From a checkpoint of a small multi-label audio tagger.
Model: 8.61M parameters, log mel input, activation relu, depths [18].
Training: adamw at rate 0.0024, 2800 steps, batches of 64.
Rows from block 10 of a small multi-label audio tagger, named by matrix and row number. Each number is 128 + 24 x the weight over its row's rms, rounded and kept within 0 to 255. All counts start at 0. Numbers have three digits each. After the name is the row's rms in percent of the matrix's.
Before each channel's rows are labels from the 100 clips, of 14976, where the channel reaches its highest value: "loudest band" is the band of the loudest frequency at the time of the peak. Only what is clearly more common there than usual is listed. The data: single notes of musical instruments (NSynth). In brackets: how many of the 100, against the usual share in percent.
# c30: last pointwise conv (model.blocks.10.c3.0.weight, 384x384x1), inputs 0-127

loudest band: 2000 to 4000 Hz (87 vs 8.3)
c30.243 099:116120142174076119135150126135155095128142144196134124121125141117103093136107131111162133125108125128148130144128165132125167148165134123148119117153102146152107118115115078107113114119138136089129099104134105134122161171086097131083141120139097159134143075184126145115125143156085137076113089149124129167141118115122128131101117156111114134092120170165076129086104128131089147151151

loudest band: 250 to 500 Hz (55 vs 13.7)
c30.22 103:116100083102109109144152110120180126164110121155089123162146162153116130167154142116106130138112104137096088133102109113124111111120138114112088126112132104148126140146195108091110163137102109115090087109147177127095130138123115106142115119073096088137112138121138114123108110130086097154160161129082191116155122093147118125191114112128121122109107109153130103106141146150117147108130

loudest band: 250 to 500 Hz (50 vs 13.7)
c30.163 093:094102132118098105129072063097107093109115081138066141136159128125140132110092138139166108101108132131157136140140122091138131151124136115106091130119135116098156145180176143170130162141134108122119080119180128144136095145110119109112109112123072169116148114144131095108161116154096143175139087151110130151115135136163105127121100141108101147115083147136096142103149118124121114144113

loudest band: 4000 to 8000 Hz (32 vs 2.4); 2000 to 4000 Hz (29 vs 8.3)
c30.51 104:172145115136100112157130116128115124148172112111161113124117112098173178139193113111133136136164121097083088144117104123157114070142147061134194173124098173134100092155132129115137157150124086145139140148111111105162129132109103116155071115194091131105134126095127062086102171122120138140098160127167157163172114120166104115093093102099183123111093111149107130142111125156128134120115

loudest band: 250 to 500 Hz (38 vs 13.7); 1000 to 2000 Hz (30 vs 12)
c30.335 091:147163131108142156124152137116128135139109134129121110141117164160122151140096171115142093124117130089146091159149146224109102123083149122136127132081127110101097124116101115101144135115142143068109097133167112112124148102142085109139169124134126169150121093141119111131123180164137104169090106124103158117127140121152124154127100106124140104115118114093137135079092129123110086118141

loudest band: 500 to 1000 Hz (50 vs 11.3); 2000 to 4000 Hz (30 vs 8.3)
c30.188 112:174096114127105151122139159166083074158123173213113120145090150126102118160093121113189136112131114103132133181122148104128119144122140121169090156127076116195149133094076116164136112117114180097101114147126093126152103137161124131097112115137135105117101136151156088108116125134149114123099103125168151179125115120142104131097084156103109103110100170112125124141112111120056170142133

loudest band: 2000 to 4000 Hz (50 vs 8.3)
c30.212 098:161128150111107150121098118134134074134099146148120140136097112093102152158107109143150126096087134118126144164125134144206119156137152106127128136108145132150125125131157132131133118123130182121063078134086133125106117157110108118110090131102114147129103178148106088129151133165064149131139145133097150105109131096122166128115134150125099134095076118140132111128127088138090165108092

loudest band: 250 to 500 Hz (58 vs 13.7)
c30.285 089:108135079115104086128135180090161134134103132123114106090104117106152134129103105107118122115178137118109113101130117142123107123118131104147169126092118132157081092134195147176143126131140161095142126116145085115139104113124128116130115145076136120109123147125154138102120147122138112099125110144112115129113083135122129149094102110120134121111151074124146092093149127145151142113134

loudest band: 250 to 500 Hz (36 vs 13.7)
c30.205 102:166137129133094175167096150101123125149132129125148142120095153104156156109148124119148136111118111109174094125085103133126127123129122115123162128128131088102136057136118164113127152152123146065122178108088106121139103098127096127153147128180121148134170109169152102130122116096167136116177144085118155131119106100125106125085129114114139128112161111140144096112118154158105133123166

loudest band: 250 to 500 Hz (56 vs 13.7)
c30.126 101:117122122127064151150068064176175169143118135153097124110114126081151130096125118100081128145148076106132153107087132096105126067115129158122137104079094109103142100157140149111093162170117148114128080101125124122131142132093133153159098105104081106162091102099121080126127113137103090168110119137084162110124097114114129093139154120116100160132108135154134088133157148146127120122081

loudest band: 2000 to 4000 Hz (40 vs 8.3); 250 to 500 Hz (33 vs 13.7)
c30.114 096:169122098141075139150101139116127113096148109105114112132100092167087191111135139125107100153129113103110165152120127120184105130134160125165165091092132160141133138102141156137138094143120115153127126098115124150156162110106100107124100128140099115108137135104119107127073143128106160112111171144111125125133102102140103152080137134113156105170109143141168141125139112151111136129117

loudest band: 2000 to 4000 Hz (65 vs 8.3); 4000 to 8000 Hz (25 vs 2.4)
c30.167 094:219146125132140149067150097154124135088166098123117119136157114090129144135125117096085140103148109081146097093103126134113080111094135115130116137108122118134093080079150133125105141099140104144080128120113117114166167170132106122119115105163152110142101151164149130135090158101155118109129133123124100160133088167148105111126090097147132102148097124130135133141133129134177159100073

loudest band: 1000 to 2000 Hz (41 vs 12)
c30.228 093:124146140108148124149165115098157127108096121135101118132129079115138105122115126118134144118149096115160144095137153169147129121142117127138094162125136116143134113102132099113138137123120100106128093137096074123154114128084121110109115150119135110134094088105176184121137164138111133148169102150108146105094181137130131110141129080163123126090125089120127081140146123120094102107118

loudest band: 250 to 500 Hz (65 vs 13.7)
c30.45 091:121103096131124123161119143144132121157139122135160123107094157102157160157123092126116108130078185133156129150099095111182103057109131149092147074122117070109120127145109079186113121128133160078106105135142155104136117117091090122123123129094107140135087130164185091113099194146128166162123109137115170096128125117142114110119085140112123144146142076141138116123118119105138121137108

loudest band: 2000 to 4000 Hz (74 vs 8.3)
c30.187 091:198136114157105090124167146164122112101127129135083115127207144125127088132107118087093113132143137132091098070128138146117147143104138145139121101132108146158117095126106147147125138119124179111128114132131128118119134193077101100092127101146166106140131176135151133145109165148138112139115113166069145175127113111148102141121086115111125116138164126122087162137163133102124156134131

loudest band: 2000 to 4000 Hz (42 vs 8.3)
c30.181 097:117115130106136119107124129144127090138112088205100135149115175097091081128122174157114098107115119107132182156107149089139180154121099106148099123141106100143146098135128153123119073134168117100129129130127111132090087144085121139130129185124134175093124128190056133093143141187095135118130166096120119170126126114157144120132114131132131141109119134147157137135139093154103143120092

loudest band: 250 to 500 Hz (59 vs 13.7)
c30.148 098:152105114115106135130106077117126115118111100140086109156125128089163142107097126120093130091102063136120145104095169091146106134122092094126174120099157100120086100147134153149154150097176154111160102107144120134110106116109103119109129112103108141126104052130097093093113139097095110136141119126097146120148132106066115107153077119103133107112119106128123126127143122165116109133105

loudest band: 2000 to 4000 Hz (88 vs 8.3)
c30.44 098:164123132119120116105147187110133134122110140088102133187160149066127089120118145124093121069140096150124127125139110130128101095101151103155133113170121119213088133164164125144173134125112136121112142128118136153127135151112135109163108105141132163129107169114126094167132126086125096145155113103120119160122079117115111115145112133105101091129144094087179132137110142144101129122152

loudest band: 250 to 500 Hz (70 vs 13.7)
c30.76 090:104094099118083141137125124127139110138144153158144138144162173128106121118138102108101112112098102128139123108131119121098112104114117132145122117102118109073124131111146147101165116168131172093160104107147144128137080148077159075144133115109075139104121127132144083091128136085143170107154146153124161141134130098150114126105113107139122110135146109167156113103096137093171118134143

loudest band: 1000 to 2000 Hz (44 vs 12)
c30.135 101:131120126080133109097159148127142160069138184120103135092115132125130116112113167122114140108107098112097148104120200139116088128114112125108087124148139151132108156098150141109125071140086127137122091112112122104136158136130131137097113137120145143144091121095112165136117137137092135140116091094130133094121176109172115088138117130113123136096122142179140162152137124161101100125096

loudest band: 500 to 1000 Hz (37 vs 11.3)
c30.330 116:112137125165122137098104159079085080123149124182072173102154145138087120187111129135117111095130060137153159135134180080107176137140133086165128137127147113112099124153164199118156099113127163105158108105124127131082084112167118096082164157092107177097093124178090081126095127107120124109110127088136078165147119106099142141121121132153133126138184143092166100133141123109154133101117